From a checkpoint of a small sound classifier: 1.08M parameters.
Rows from block 3 of a small sound classifier, named by matrix and row number. Rows with one number belong to one channel. Each number is 128 + 24 x the weight over its row's rms, rounded and kept within 0 to 255. All counts start at 0. Numbers have three digits each. After the name is the row's rms in percent of the matrix's.
Before each channel's rows are labels from the 100 clips, of 14848, where the channel reaches its largest size: "strongest on" is what is common among them. Only what is clearly more common there than usual is listed. The data: synthesized solo parts of chorales (CocoChorales). In brackets: how many of the 100.
# filt: filter width-3 conv, dilation 8 (model.blocks.3.filt.weight, 128x128x3, each kernel summed), inputs 0-127
# gate: gate width-3 conv, dilation 8 (model.blocks.3.gate.weight, 128x128x3, each kernel summed), inputs 0-127
# out: residual pointwise conv (model.blocks.3.out.weight, 128x128x1, transposed), outputs 0-127

strongest on: tuba (32); note C4 (29); note C#4 (28)
filt.9 095:126153101147135102136117113138149116076125138135155135139116106131090149068147169124155104138139136126124115123146129084110119122128140146124165123095108099111069172162152118137140118126127107103096128138119092147124100114121156117104119090209136159167152094138129160109178121148104172141115142142112147131134106123117154115124135115132180100117109118106096123118104175150106085145092
gate.9 100:166124097118138122126123154116137118161162107142111126148107076137096142149147130119120127152137152145143139160118132167168120142144127130143137118147134154113117138153137145143076145134065125189122124110093114148106138107128113107163116134134147120176129122122132110157176109168111181141131138115152160135159111149141101123079181112156130160130146175117150189118138091106077116135134
out.9 107:162098155126154132123120107122097101133088136134123147118146103086110093130118134097171190101144129115136117148132154134153156145092097154144099174138159123152124111064139126129134098115136106105090133137167109113156151115097098134102096136132128124082130125140169143118078131118154137151137147136134108126057159166148124118087145092134137133135123156146187131135110131111131137096143

strongest on: violin (57)
filt.6 095:136108134094130116158144118135109107127125141130139115112141130130102143121139120158141161123097112111120128107074171153095099143108108128131132123115157130123109163146163163072112099156117130155134141100136145093133131165089119193153149150159104087062126098140105171087159145092140146113102130168108155093140124108130141138147109137105116147146141071110123136125107095165096160149125
gate.6 095:100137096135153110090156142135102149131091161113130133156121138156131132131127103171137123112108160153121106152099151116114129144097107113117123135112110135139150129125160133179141086127124139167141146116154079076166110116141150159139154157145111117114100102112153179087149129120140115167149092146124134084137112136171142145138160099136175118163079126119128134159114139154078150179147
out.6 096:150132137106110133137141155118134110115116132139138199121105130121115137178156134102146134148155122140127142121130146130143137134121152124124166120178142094138142127104138135178079104123131130128163139134089151143105138070132173059136150098089125172136129094078140137115088073151123119140114107135160147157134112144107124122146161142153105149088121121141083121137118157100162119165158

strongest on: tuba (33)
filt.68 093:146122163136173094121095150131099148124144148079077154159134121155132139108147077157103071151159143157131113165159128127142137159160054155095114145106151143109132133113182115155130119170136130165132151152089119137126156149109130101119106113111103115128135136106145063158110096118146139134161102148088100120100117133117128134140139143092110143118124102123142148116112117119152127130130
gate.68 103:145156133162093161115134120126130141141123151141122137139126112157101072150167152158139106139087150127154127163094097151135125140133103161097119122165189099174122130123132096145076136172103102142106154149102085140101134098118121104136111088093118098162144149106146107172133117094142139132117129121104111166128072117150096115142156128143126152122149149125106117169166125129133090108125
out.68 099:162066156143102107159155130151112085116164134162124153103128120127130085148114168139137125176123094121137147105112094142128133135145136132158142129143146136109126123123108106128107119115140123160095142095129141148102138122191145171139102111133123151140129173127125151137158148132139115066135110106082130177081142150155085149145119145150200130155153138164139154131131153140117116144147

strongest on: tuba (27)
filt.0 081:098112086157096113146139163128131150124112145168123107174156136126093103174112138175124106095133092126169126139109132098139105133144159101152130127131168106165115114128143097118107112109122123138079111178144130117096143141144093106119133119153113170165136135148167107139158142124097144121084149141131123135120153130134126104132156087156127128144193118143079176107157095154110128154129
gate.0 097:133101085129177133137101164137080135165125142116131123145090135138108129127099137152087125121151122121121121143139138155174107117169121125128140120174172156124111113108147123108138130127124119145110144084074103140115124111175144164174146161120062100151089120154126111140152124133147136169147138104156135148139146140116102140108114111138072150091100104078133107152163134135143117142088
out.0 101:143137148149133130072154120114168133122097106163120121083176143132129134154142136163128134138177125128154133158107149126120140176159135152143124169121090104138149136070102119131156115135140106158136108083125132102152156102149123153173160146134105131098126105125110173182133115144133138179139099161152092136100130113122109109102107090094166145131145150119108091147137157119120128090135

strongest on: tuba (37)
filt.67 099:120192140143124130109110097131165118139113100137091059119080123085139084146132084104139131115127135131146163141081104099127100140100124143166137127143131141138083120089107146115149142127122166084196110130175090147155111146123087128098151105119084123096154120145135135129126118152142097134132112138122108097140141102079150142149131147133119109119103129144145134154134153133141111121102
gate.67 106:112111142188144134123117167160132088119156125153188141112091128146138111102126119121152092157133067166110117153131128141142095126102165145073138111143136164127185166159119100132129096112128078144103171116117105114174138171123154113106115139098079098100135139141120158165122145116140094144105149156143136137110107108147116128135146113120125120156131089148110115126139142123130123098142
out.67 098:104175071102153155120117164129125125101125103156156146135169132169135126114110170090171103105123141126133125153134108104093119134129169143101152113130107162096142141129154068093107146168134172128128123094122140132112139138115154097129159133127142116084105167147113113110087117163115127107092091132157155140141106148156123122113164116101160107125095099142105176100137116144144112105136

strongest on: violin (32)
filt.22 101:161095139175162142142148137137192131152106147134105093160132138132148168118136125111133135116153120116138070147130145182117128131092185126130141139135109138143141132129113083145132143119136110107156171109141150083140133167118159134130097126124090141156098082103165170131107101127149127064144153140137106153114108113125108112121150138137169126165095124124118153124096104138157103151096
gate.22 101:121148120098138154106127092117162133117136103127099141126118128088115105150126055112138131131096141146139129137101113081118114172120109174099083136090140141157135148169163093179121128136140168113096140119144110124123125101155136131151134152099142088095081125126096176098105140136147128160150141118157123141139125122111086076109161106115108146122116100140123145160126128093144106168161
out.22 107:117123078171130137109133136141111141124129122121153135125099133152110088154133138130156095124106196152103152134141117175123141121130180141125150155100146102117114123126180142081106132077130083132135174170191127157148175127136171158104139144102110126136136104124128129148159152191132120101111115127127111103145108112116114139134090130145096138121130165132113097120170119139113135099112

strongest on: violin (50); note E5 (25)
filt.83 101:142143134114143118121175112159121127174086114147144162165133131173128117103172135153134097114141081133153111080099137169146140135118136159154142119137098120109174137121137100115135099131102123103115155128112154159142107088140135161165084097112107106084144168073101164131119111120128072105153165115113171091133104105144116132153151122134128106134113104139149158113155120109139130127142
gate.83 101:144114095113124128090117093087154169115146142138100089132193161142114142133091110129155110108122134160101157123127124155168123187111106120147131115172106151104150105132153123094114119144121125126129157166135126130122100098135111158127093141091102110136114145118138128088140154178144119170156098147131117163152113149170144125103132140129146133136116181119141176159153142121115111108185
out.83 107:103144117138147121110099126109157109122175135164132115119114103131123138138099136115131157153100155098121087140137105100105155115123148152123104106138133178135124180136098129115156137149112117118151141096130105128147147180096149103117193118152157076185160099167127124155143145108120125146099144132126134134119125124203127086157098115116111131154121133153103076151138165146125120155109

strongest on: viola (44); clarinet (40); note F4 (40); note E4 (38)
filt.103 102:135142137130108092116115117124093118123099146122143128165113167152114132151105128119084134128146082123145121105114138111097114182094170112148114153103177137117118136084113123104129167129108144150152194179107086136175126098133095105138154160104129156142163125164096142104124143126124157094131144109176141121128116170155137086137145120148138078155132127119111132132113104106160153102120
gate.103 112:092109147124118168124087125096118136089102101105100155169128084113096128126136137113175122141099118127097149150109126150122128129147110154135104124113138099132151159147123165157129126106094130113143084117080110156100151089196128117101121133102152102127152142135126173118108067133135146138098143136133122133113119122117099175113104150146170124122151115095098128133108125158068164101126
out.103 096:141109126138126133124158158103155098135117099131127095107120047105168178114099164130110140147168132147125090158105115139140139154084112128116145141132112134126124124108141126152118132113116117081148091085118085104166122134100152114115153094088134142121138153103146113114122101108116145157102071140081146123113105088122087129132102138170134105120134106107138115103141076145115133112086

strongest on: violin (37)
filt.93 097:164168141155151133116184145094143108160154132165115136143147138146150170125129173115158121137128131115150138145103122132091150114109149104143137119127110147157131161108117119144118130132168099155143131130154183136135116075136154093169086143134138180122144119124123137169105141122122158116154107126149109136144121131099148122130148154134176118087139112111157125085121087136064135109066
gate.93 089:151148150148163153122132145139107077114102091120156146136130132092075161188119094134141095133132158122124142138104100159154099126116127153112145160137086135135165085148116086133101149134107127121117136175112100144140124107136137120135182154108128133142105140118131080111143130133138113097062098141140140136121126113129113188145162107130087088106117128139102104122175132143100102122149
out.93 106:129146124091134110148094125127118141120124147150151117136095138105165139101128131129151118138106091091151097113117169150140108118122104141134117071106121082130131155143138159138116177143129122076149136172152131154105137091158103084099122129110118101123135131152133129127140118152159111113178113174141100163106120159192164129108120104151091157159099110169094126175104137106118132151104

strongest on: violin (62); note C#5 (26)
filt.72 094:124121111134116151150113120138112113127159144118140136100114165095069154116141120172153138173138168136119138086116134123147106116137138090117149152069131117111119165115120120146136104134150145129126112097084145136095154109046093157158144129100174162100121124101162154125098108146087147131084125166117125119133123151093132161168103140123145120155136101173138135143119123094142130115117
gate.72 088:144079133097161146151091143111144118112107104185144137154151130180105140121117092122098081116125110126144145209109129128136114096130118147132113108146100134134097097120109150177094139127128158132108110115105078110148156143129152100090122076135127123162100126130121152148145122136163116109118137128156151134128100099090115103126111101147116081131127104149118114125187137118094124153095
out.72 092:078108155129122135121177085135102112158102108169139119144131120133149107141169137143137115118174135144088140152139106117139120143065101133135145114138071120104163110163110093149109150127156115136138116100132110118097114132106147134125180125195120155137111092120081131153144134118087095108110116117115150123162110126171112145086164098133091135150112105142162107125122108138161122129151

strongest on: tuba (30)
filt.104 091:132138178121174128140154100102113126132156074140111107188139177123177127116125109134100162107169119159100126082099135127120124116159114145165160126113110134122139114134130131090143123146134169137113129123096110091119163161107142134151095116121139128166151154157172147102151140165120124140133137119170129136167119124123170128146108117125102140142144134155123127131074107102107102185166
gate.104 093:151135112144158157124093120069155102121105109108147129170131123129116111133098130161106109125131129128111125158121134120097152122091094140125118093184107108156136140142145118162121134117130157154105163114123086111149150114203142084128132105127125109137136105131154152191117112148171141114153142142094103116162100111161127122159160078126133120150139132139114128118094126132084145122061
out.104 105:157115095130093146079117091125102163149132171123154132078129082107120170123141110110143132150128179119126148137120132129142103149122127155143137128078123127086115113120129142124103137126125111138141114155123140108149078150097124145151107139175115105126096163074122104120096162115106082155114192163098123085097111110156160141135092130162118121149116143136117101135136103132112164139150

strongest on: violin (34)
filt.51 104:141146067145138101130196153121115128138134133172121094113124126116148109123099069101094115108143102121111133102138120120083153111135100121124114073166114136113115153152117155153116108119137087142149152117134115118103147131125156120127103127119119130123129054130132111125080109124139168124113136170124123093134148137121158077143130116150112119105132163102160144101109189088106161119109
gate.51 098:104103107172140180101115138133163124105123117154111126093123135123076103088125166131106103152109137131107099113159163161175124143110159106146181098158143109123140100166109150143111151095131130116128132130140074123131160116161139126146132127092109131121101117116123088154086130148152104131129109135115106133106120120153109102111154133144106100126105170103137103060136166146100077130128
out.51 100:146118123144163094178100122072120173113141140110124164139119157132120142124125167105157172152084143106107111141139160195135113102119100149115105153104139138116100122114138135073112138103130134143160089144165098153126114141122115122109188119132102144147152172146136129139127168124164117095150150096098116098123123105167164154111116146129139137128163107122111121107114135154123156092154

strongest on: tuba (25)
filt.113 094:109137112153129130114158175161125138129158097099123108158117175116162140144162143179132158151116132098095125136115122151156147085115113122180143112140108114120122159128103141145068106163127151156139170112145154137169119138101110159180137114133109167129135112135156107115151142143112095100142103136079100132133098132162115096099130116139121168138163112111142094126100168152099151119103
gate.113 101:141134161167161135119115128160142169124168133145126120159115135117104123176114102153117137137145148144132107145121104143161121142127106120157133122169113102094150118140127160178084161141126091142138156118132094151147090109123129132123122129139115111134092093133130118132131153086137118159093123139150097153168148163163140174100134124117145183138149075094126085126135164140072170085120
out.113 096:163157149142109122141115133131120125152130140167125131080125099111169139134069125114155109166154105168144157130129123143145130147105141119101094104153150149139166102177138104132150117113133122092102107117123154114131121130162155139114125164120151142139145152191130129146089099123065172150139155141148111135142140120107169180164114166110133137124133148153089132138148113123188128154108

strongest on: tuba (35); bassoon (29); note C4 (28); note C#4 (28)
filt.4 103:143134148173208131135117156146158124129136122127099131118087106103160110124123159100144121167131143090090139128156101161127155134126137126143154114117117141124111112150135136115155099142103096093132159136133125160072108131141112116087135186126073118142154140129092120115079130144145120088125171099106155155085108118141083113094153110118130117117161155148141113121128164138129097158144
gate.4 104:122112114158178156090103167135091156143106114141126144132107138136159181108104130074103155133103111104105135165129146156134089121121179143125158125133142121140137130098138153078123116115113131128112093087126112118137140199121139106126114126147117093139161122123137161141119120152138100125151153100106139151106105161141104075089174105126108109150106136116160113142119156135104142156075
out.4 100:187123162166111142130108149101117182170159171127125062105142137102141100125144124118132150117158105076163129158129144136126145118133170158093133107103108142144135155132131104104109092143138124134154118127160123130093144099128121117104119132174135101141115161107132079169127118084136119124123126163114141112088134089073096107164128132119153142131129137104126138089137134169117117101149

strongest on: violin (77); note C#5 (26)
filt.61 106:157131115126137174173132174114117143130120136097108134125153162151136113133126113154147149119144177099152130152104185157121127143178115135132141127123151124137136121093130127130114171143117122102132101088163126095121117124136115115105138129169148110079148131181161098070147161156127144142074115115171160137126168133113149143132123118134115113146137105099161136104109160146156183083126
gate.61 089:117100111136134085112121079117129074118155139115126118120079122132143155163147140120119115211161130104127120109142163140159131140112140103121133097108063135118110117147110117145105137122147139163104119127123082141138175126110150141078083151115133117171161106139099149144128136133127118155157091146149104158144092125093108125140107096151149118156089148154094108126105127164105105138120
out.61 088:122119122114127142129137122126066121087105117183114110160118145111094110079147122107142164153139156103137113163097117115178107164131074143157109142124087091119113153144112100117145145096119092133159141119141094149149084141097148125105118165163144119157143126115130156160143088132143110067109151112100130111081127135093132128097147119111129102094114134107159112134098137126113115134098