{
  "arch": "wavenet",
  "model": "sound classifier",
  "dataset": "synthesized solo parts of chorales (CocoChorales)",
  "train_examples": 39062,
  "gain_aug_db": 10,
  "time_shift_ms": 100,
  "n_mels": 40,
  "hop_length": 160,
  "input": "log_mel",
  "spec_augment": true,
  "win_length": 400,
  "targets": ["instrument"],
  "num_classes": 13,
  "norm": "batchnorm",
  "depths": [9],
  "kernel_size": 3,
  "stem": "single",
  "widths": [128],
  "loss": "cross_entropy",
  "head_dropout": 0.1,
  "init": "trunc_normal_002",
  "residual_init": "none",
  "optimizer": "soap",
  "beta2": 0.99,
  "learning_rate": 0.0037,
  "beta1": 0.95,
  "shampoo_beta": 0.99,
  "eps": 1e-08,
  "precondition_frequency": 25,
  "max_precond_dim": 1024,
  "merge_dims": false,
  "one_sided": false,
  "adamw_lr_other_params": 0.0022,
  "max_steps": 8200,
  "batch_size": 512,
  "epochs": 107.5,
  "lr_schedule": "cosine",
  "final_lr_fraction": 0,
  "warmup_steps": 820,
  "weight_decay": 0.08,
  "adamw_weight_decay_other_params": 0
}
Rows from block 2, named by matrix and row number. Rows with one number belong to one channel. Each number is 128 + 24 x the weight over its row's rms, rounded and kept within 0 to 255. All counts start at 0. Numbers have three digits each.
# filt: filter width-3 conv, dilation 4 (model.blocks.2.filt.weight, 128x128x3), inputs 0-25, a 3 kernel for each
# gate: gate width-3 conv, dilation 4 (model.blocks.2.gate.weight, 128x128x3), inputs 0-25, a 3 kernel for each
# out: residual pointwise conv (model.blocks.2.out.weight, 128x128x1, transposed), outputs 0-63
filt.50:109130169086120183094115128159145147132139122092125172107118125141096152139100168095121132110142147149120114153102095126107098149083156146093157143142130133122143111126140091106153116133133157138133153124089122128093103135143171138156
gate.50:113110120141105159105150159179128122113122146123121138165115110128110145090099102110146172118137148131111120153134130130150155157095194122097184137147101162109125141156136126120095098124154130139075096104135114140109141154108118129169
out.50:120142084130118143157098103126125140124131113128143115135102172139122113155152129159119123162095195120150139138157126118137135127075123103107156099104126166121107082113144073101138126117106090
filt.51:154102109067114159095117145088123162117136135133100115105147115145150116153120086093130139098098143170147082166126112151118127126146104125136106167122101068154141129108101147105071131134135128116136148151101169109116095153139167145160
gate.51:085126135147142121126122132151084150110160128136094127090094168122120150118118126130080101131132121140097146147146126064167137132124131087204132085126147154072169122131130106091134136163114123124155161140074131121143122134119136140088
out.51:098110126144126090113147101148117143133107130096135159146157108150094123111147110115166098164130137128121093148138091148135139145176153159142152099136157176142159131154142167131101144107133173
filt.52:158134104123116139120121123128116150111127136171079119129130118127091108112142149157090132132127108131155129122085148085160150108170161138088146118134094104129167134140147098124083103137073124100142108156135134125151119161120154171095
gate.52:104133128135122110133147159124148120138099145106127166089156157140119139157128079159139157189135122149156126154132116175102110154094136145103133122120087145119163112137141134127140153112100147096121161107133162175105110102100081105150
out.52:095128147081114138111140163108150115144108123111132176106131059132119178169180107104120148106147167101125115120153114110129126100117116169123124172113137132161113131119135154125150133124118103
filt.53:141104131087109170117151143117115130148153101155062173183096105125081176104128132115116138085115154101159142140146081096145132102121174129098140111143127151145100128133117135124139121135122133133115090124182122159127157147117128155089
gate.53:143117124102139141130097130129156146127098167129129141130165104125117093144112101152121167119118157128098132122136135122101185062151149156143130092090176105182150140102127123144132138138157161114157129126168139102100102119150127148146
out.53:156138122148093120132097173132133109140130095123161163151158133147136114114138119135074103101151146138131130106146115137109133114120127110128129126123131133129102137117103119136108097116148131
filt.54:119109123113149129148181115158160125121118137082155150177147192169166153146144133148171122100140125171132105142137091155134082149152127169103092145096119100153133154103153146143124102153127133131150127144100171106114078135118090091103
gate.54:100134129102147126094146109138141130119086122147102111133153104098114125088119135148149079121166157115107142143125124127146115116081125116124102153097131110116122094116120134152126123122109084120129118102121124133121130154107131118113
out.54:128139093176076117112126144134126192149092112112148092132139104131145131120145150105121159126161138136098121151127142148155113134172166160111131128135156114155133149126131088142140122137117163
filt.55:140126091094140097109120150161135087088132127122144071117120127118151111083163158119127150126145119106129180139095193117120129123154095147147090166138105121153111110136142103135157121131124083119135149110133115091165101138119100117106
gate.55:110162117094085144145112159116173111141109158092166143101120105149095119110109150098124107136114132152122155142174108141073161163113149162099166116147122088136103190140146127175111109146138150140096122120134102139154114175137104143132
out.55:149163133163143141178164142113120093111104142078109114151129130135113156138123109108174132102109141087117157155131123123123152086127140164084124177135128151136091177121135126174165115110106145
filt.56:128126111119155139099143143125110149129148146084143157142098141103154122130133124098138162104158160125151128136159151136144070167159075131153100147144081099140128131123112104122159143121145163118124137133129107098108140134109137177112
gate.56:153132084117117156138103131157178143133106132123167091101110150152124180128126158143140137109165119116122146101111114120102148171084119146152150103138103150116073151125147150128109143139140104161125147102136089141091155103122119092156
out.56:136150112141091132085162121150152096174123139125173150129128094118160181115102122092126172111110161145149128115094126152163143132132151120151108139134161126141090131132109143123122161141121149
filt.57:147163137162102136122168107146116116136176089134139144154129131101142152121145132175113085115145129121133125134132109170132101110114116117141119111146126119074141164164129166114112143144097107165127150136108101134159131092113131151181
gate.57:137142115103126130110155163120141162129144099112136084169122097166096125117111161133071158108122170142137120182120083154111157085104157075136109113140136165136117132149125131097156112126156081135122187148117102160130116147149135175133
out.57:132119169103124129168138128129127181149122178116129148120121143101146120103162154105117141109119154099077121104177148146163081116127134130138129128103131123103125104123154118141101111147141147
filt.58:143127121081115123130104148135129144100119153116146121148096157152098100112108108152088106142129088198099097155150088140073131134160096093106103134080168106149095124115152126140112126138159124119113128142135136097128120121144096154117
gate.58:135094139126095108128100134091110133135097134108145103181111134129132125118096092129108149135128172121134117167122106163110141096137149107100186074140155120140130132119103137154110082084136107141127081140150127103115128127144107134133
out.58:123144123137151109154151152126160167136121133131097139127182109124150137099147075091138119122112139087175146074104127137128110114143113109122087142124134130091118091113120176137130156141154160
filt.59:145116106148127108138141108116095156130148151176119111142105143138111084149126090126103141105118129166141133123145165111119088079179102129162133141161099090130147120116125118127115115121140125124105122161095164144116117121142103109129
gate.59:149131126183145093133155112147115158145144139116094125094101169195168159111110115156115127146110086097127095154129146079187130118131128150123159110167090149108158138131152145113127149174114156151102126143101120071134128140167115128122
out.59:112142082119153122125157090114165121111092116129066132130088103139130099133113147152153139117126124145113130154121131105096109143123156148138139089102164141146105129104096155115176130145106086
filt.60:170091110108120128148124114154179123104110148150180083180152151178136157125107150150136131113111119121089130114125150154109172104090119108159130100115133135186108126132095123087100155114122118130144146116190138088097095110146132114154
gate.60:141126103103135140127124108121121120145081096128134166126126142098135152137177161147120128108114124136125185111127137178104105113101128129122120142140149113115098121114075159155131139104079094138091140124171104147178093152140129122135
out.60:153153141164130144093092116116139160149139086147137103108124134102118158120107124145134096129140117106148169116129148172173105124106156145091127103153120111110116172128125167163122117122130092
filt.61:100136126132119104117121136174126115176134077116136159156151082110123104102164095123114106110119134134104083199115137117135085121170092071157116126157086169095138131106108103109105100132100131146172151180117142105100152099098142144070
gate.61:154101157166105089172131097141143140113099150114120109118139129128116086122104123139098140152140154154146128171118141154108155101130103115110132117107136111126182143113157115150112129135130131129104159104100140154106124116124104139086
out.61:106096166129106123170124144137122167154113160158118141080120151125153125169107124100161121154122142120149137147162122083124151102135119160126132124115117127145105081167130112123124136114096148
filt.62:177123091116136139136141111191128085126126111151132118155138093171136076126140145126142133160126127121135144129182162155121105090124123113125113172114130137135105129116109112147106121139097094144122136117150094151151093134134125147095
gate.62:060107173134143096109108129121101107097148131096137132152123113177110115117144101127115114140125143139150156148113143092117172138108081149136137088151144134109103142128115169106140109150096122114089166127136112137120108121084160146099
out.62:148109145129136133139142164098101180094089148108112152105125156117148149125099130100170123132138149125110108098132134103167115175134130141123120121153110113059149172130069149173135132131110110
filt.63:124135150140156107146139132117129096115069114136138094117140131140142167120144133137114136142157128122147111090107169171137141119117134137118120119165120120141132134105138108123141123161111098119097170108150140124121143098115139158114
gate.63:143118064169093090112145086117118146145122119137129109084082162140141157163121162116109118136133096097094109115093115139127104140126172118086109121136141101148166120111125079116170125109144133103104152121164106101133102130164130090141
out.63:173149129137143169168160120130134181131171139137138087096112153142126138144089129121121114102115135111152138097157125113135135120138125135083118155109100123124131131113164091130186134101089135
filt.64:128137149114121123134101091170125124132114143127154124105122113122157134096143141117150136135136124127156106141082139160150115108119126092144138155097119091118140119145110123139135138110136140133129108124152143149107118104117139120174
gate.64:124091140155109160130105131122129160108113138160100148070162122109143089128126166107144129106141136126144115097115146145129128122155104124137122112122136136126142152092127070127168121151086164120103102186125136108130135132126116150119
out.64:128094122140116156150140099145130091121132076151110129091152134157099115168118163095138144123118136146107184109123116133139137150131126135137125129102195117109147108128123163108133128114151153
filt.65:109112137141096147124121125134076128140112112129159139106142143114092173113163114083152138129158112072154147151139138124144144163087140120124125161083097108127147058179125100138139165108086140178124117103139089174125104127130151116117
gate.65:153168127154129125112128146155138129124149120159147107105113118112151125157116136141103150147103125132140088109133177096195141088157095134104148128144140151138162135138154133088116169135116134120141094159109152078144147069150137156110
out.65:104118084161145062092123132156110120078132123151114122153122110118116151106149105102124146111120133077165110154128141131114118138155112127140132127125111086091162100125092110127096107174124107
filt.66:112117172167110144153065112091158097171100160140172129110150074123129133165079121116119129119101134140147105138142091159123135111127145117085164126131144134099116131160112118160109116114123151133122158127114134190118121087138120116134
gate.66:148173105161101154135162123104131115157105121115165117104138125157140142139128157114178125146130132095154147123120124167141099130098136121115122105112126170092114167135098135145078100167123126159093123109146149099134126174130129135108
out.66:101110098124117086163127118151152142152115143143142133148107155122122097141143150155157154113141115153112127143171099171112143148112142118185160114133124205132126137114133104142085137167123155
filt.67:182132101138120117117137107128093119109157117125120180112136099078125132107128094116101125165144088129155155081138131174152138209120080159163106122133122171091127140123117168124106142126100100163158119157108133137133104117163109115099
gate.67:138115125124130077125140133144156164118120103099105165140143111141118126138122123168103118136111101135102074155146136108152095152139115165144111107145146161113106113122145153139128110130148148136120106132104127127097113092129122141148
out.67:130141161139128165135149146170100129116120082132140175124135118124084110134139137203138149141132102129131115140138180123140143100144158092143168148089131079103140120137093176153101133143153148
filt.68:147148102190119106092141192104127139155103150132132108122137139160121136122090121120156124067092143125152143107143137107149116108149171137094114138131136110162115090137120106122160109115103128125122125134145081115153127167137146145110
gate.68:090175121147126112088126187137097142141155141157102110107172117122137105188120089142139162113130097128127120102138146122136109149147096103210088110198142138133097146114104118136135152134132147133098118154137123105104122077155096089109
out.68:127122116156132135113114156110082153112123152098143151096081125125127121139131156093134171117085190133149113137146121142100147119145103144139118158151123101113156159106121170114123143132122103
filt.69:144095119165106104201155132142126108138099169125099134121096116146130129101144137139135124150116119112107127128138147109117121187145064154101126129129165118160082104158120112115149106125134095124169118154095131102157154146117121122162
gate.69:134125163172070161124093122130158106100118171134123107069187137123156128113120150109095114138137109119096164140109160102096116151133078117114145155115150115137081148119128143139139125119126120120131135115121159136090146133072165111085
out.69:146144099128119129136113123112130174069124112126112117174125108156152159099114135129117118087173125140120139117122125139136108143135155144145128114147096121112154125117085102149128163157072107
filt.70:098163091062180111111127075136162074136166096135107105143127142087079171141149118122162117104151139118136097160067140106128159127146162147093106104120142129148092135126100137133137107138130102110120143090142096136132154136136101135090
gate.70:128132138146114123102152116123099137138135122122115135127122098125116172103132146145126115128082127097125144154070130109155145122108146070166124099153166180094193129153112110095142133134073100132148156085150103143106130132111101128124
out.70:134099138134155125143097100101093097118119113125143122182119147168081127115115128102171095156132147118143106111115135128158100080158124144080173125110133139143147175137123156172118136094112135
filt.71:147144112093165113101180132118109139114143135137106107120155127099140147140122144095129160073155129146115148122106123127129078134135099125123116132198083169152166163127148114135136135116141114138130131093135147122138099152109140118164
gate.71:154102122112080159111146083138110156163127111128084148124141126113102166157137108146141105117111116146119146116130116108159100125086172183043134122121113143069114148138100144131113148151128087115136074096169143143127144116135153128098
out.71:135158122139118147129158108114088094118114146145137102139113094115113155140136137109143181112148153128103128135121147111160181083130141139133132101106082128145138145109121107112123111143100132
filt.72:144117136113139150141123184139131114096125163086110158139140070119138108121146157099127127116138124137110116164130118125156115135093113107141118121063156117116084102142108156110112113108179114150104158171111107127143123107148120170104
gate.72:116126152127106137127097142147136179136087137087118142126120116123112129142159123124134141122138111140121100117110152127106114176087105102120119125121155136100106116132105118144126120091140133133094148092112121141157161100129156098092
out.72:088110118124120169136118083129086149152102128115092170173148121141131134114166146162110116111135123091124085125105160149113129096148090144148141097162093115127106123154173112160122124105185132
filt.73:121098145154125130129127134184144081126127118116144107136113140128120118126133137096180151141135137124143124155123090111136163137166110109075162133129122169122088131146145100155148076156116138137123074159148119159123129160094176139053
gate.73:155146135158147118137149101100134143118113151121105122094139171127146123133102144121144118108115131106154110130110128202072125124116103110135105111089180081134126141136093138154092144162128135096119136106144143133117109131151104179142
out.73:110071125138158156151161170137143141119061117166089129158132127130124120143123128049136129125138105122126156132155153100097127127105094127165105134099165061137135106087124123138119167170143137
filt.74:101124096127095112160105114175103110146094097106127147114176123150104106110114122158129133133122138156089099100110150132121072174091139153098105148101123131115128120176102155106119131123083148102119168102096105133145134076173128142144
gate.74:150160124127209125138118155119164143089147138107153071145112128086109149151168115135147121115127164106159150159090129135133166148154093085122123107132115159125175145143152117096137094132091123107099092097147149142115107121154129147091
out.74:131144152106145117092115151140121131145157089093099109090121120150132115085101149127160113119127129133105147170139133118128139116070093152163114106096147137105130076136136166088076082096120141
filt.75:114173132133134119104093131117153122164123115131167082119141120158153102093086138154169125111129103152106118132139124118121128172111140129175110115149139184102126109129143141127139108156126109148148149087110108100136145083153098108113
gate.75:167082107110147129138140120097119155127115155125141118116162165142144116096088136138098143148101168103089161129126115169081117148163113161094090127102087112095180108121157146129144136105084142120098111127129102131177117121138123134165
out.75:104115116110149148128124075120127163141146125113087151108107137125155097132135136146170107142174139155133172125126158103108131135148128123142139087119122133114137114145094133122187077171128160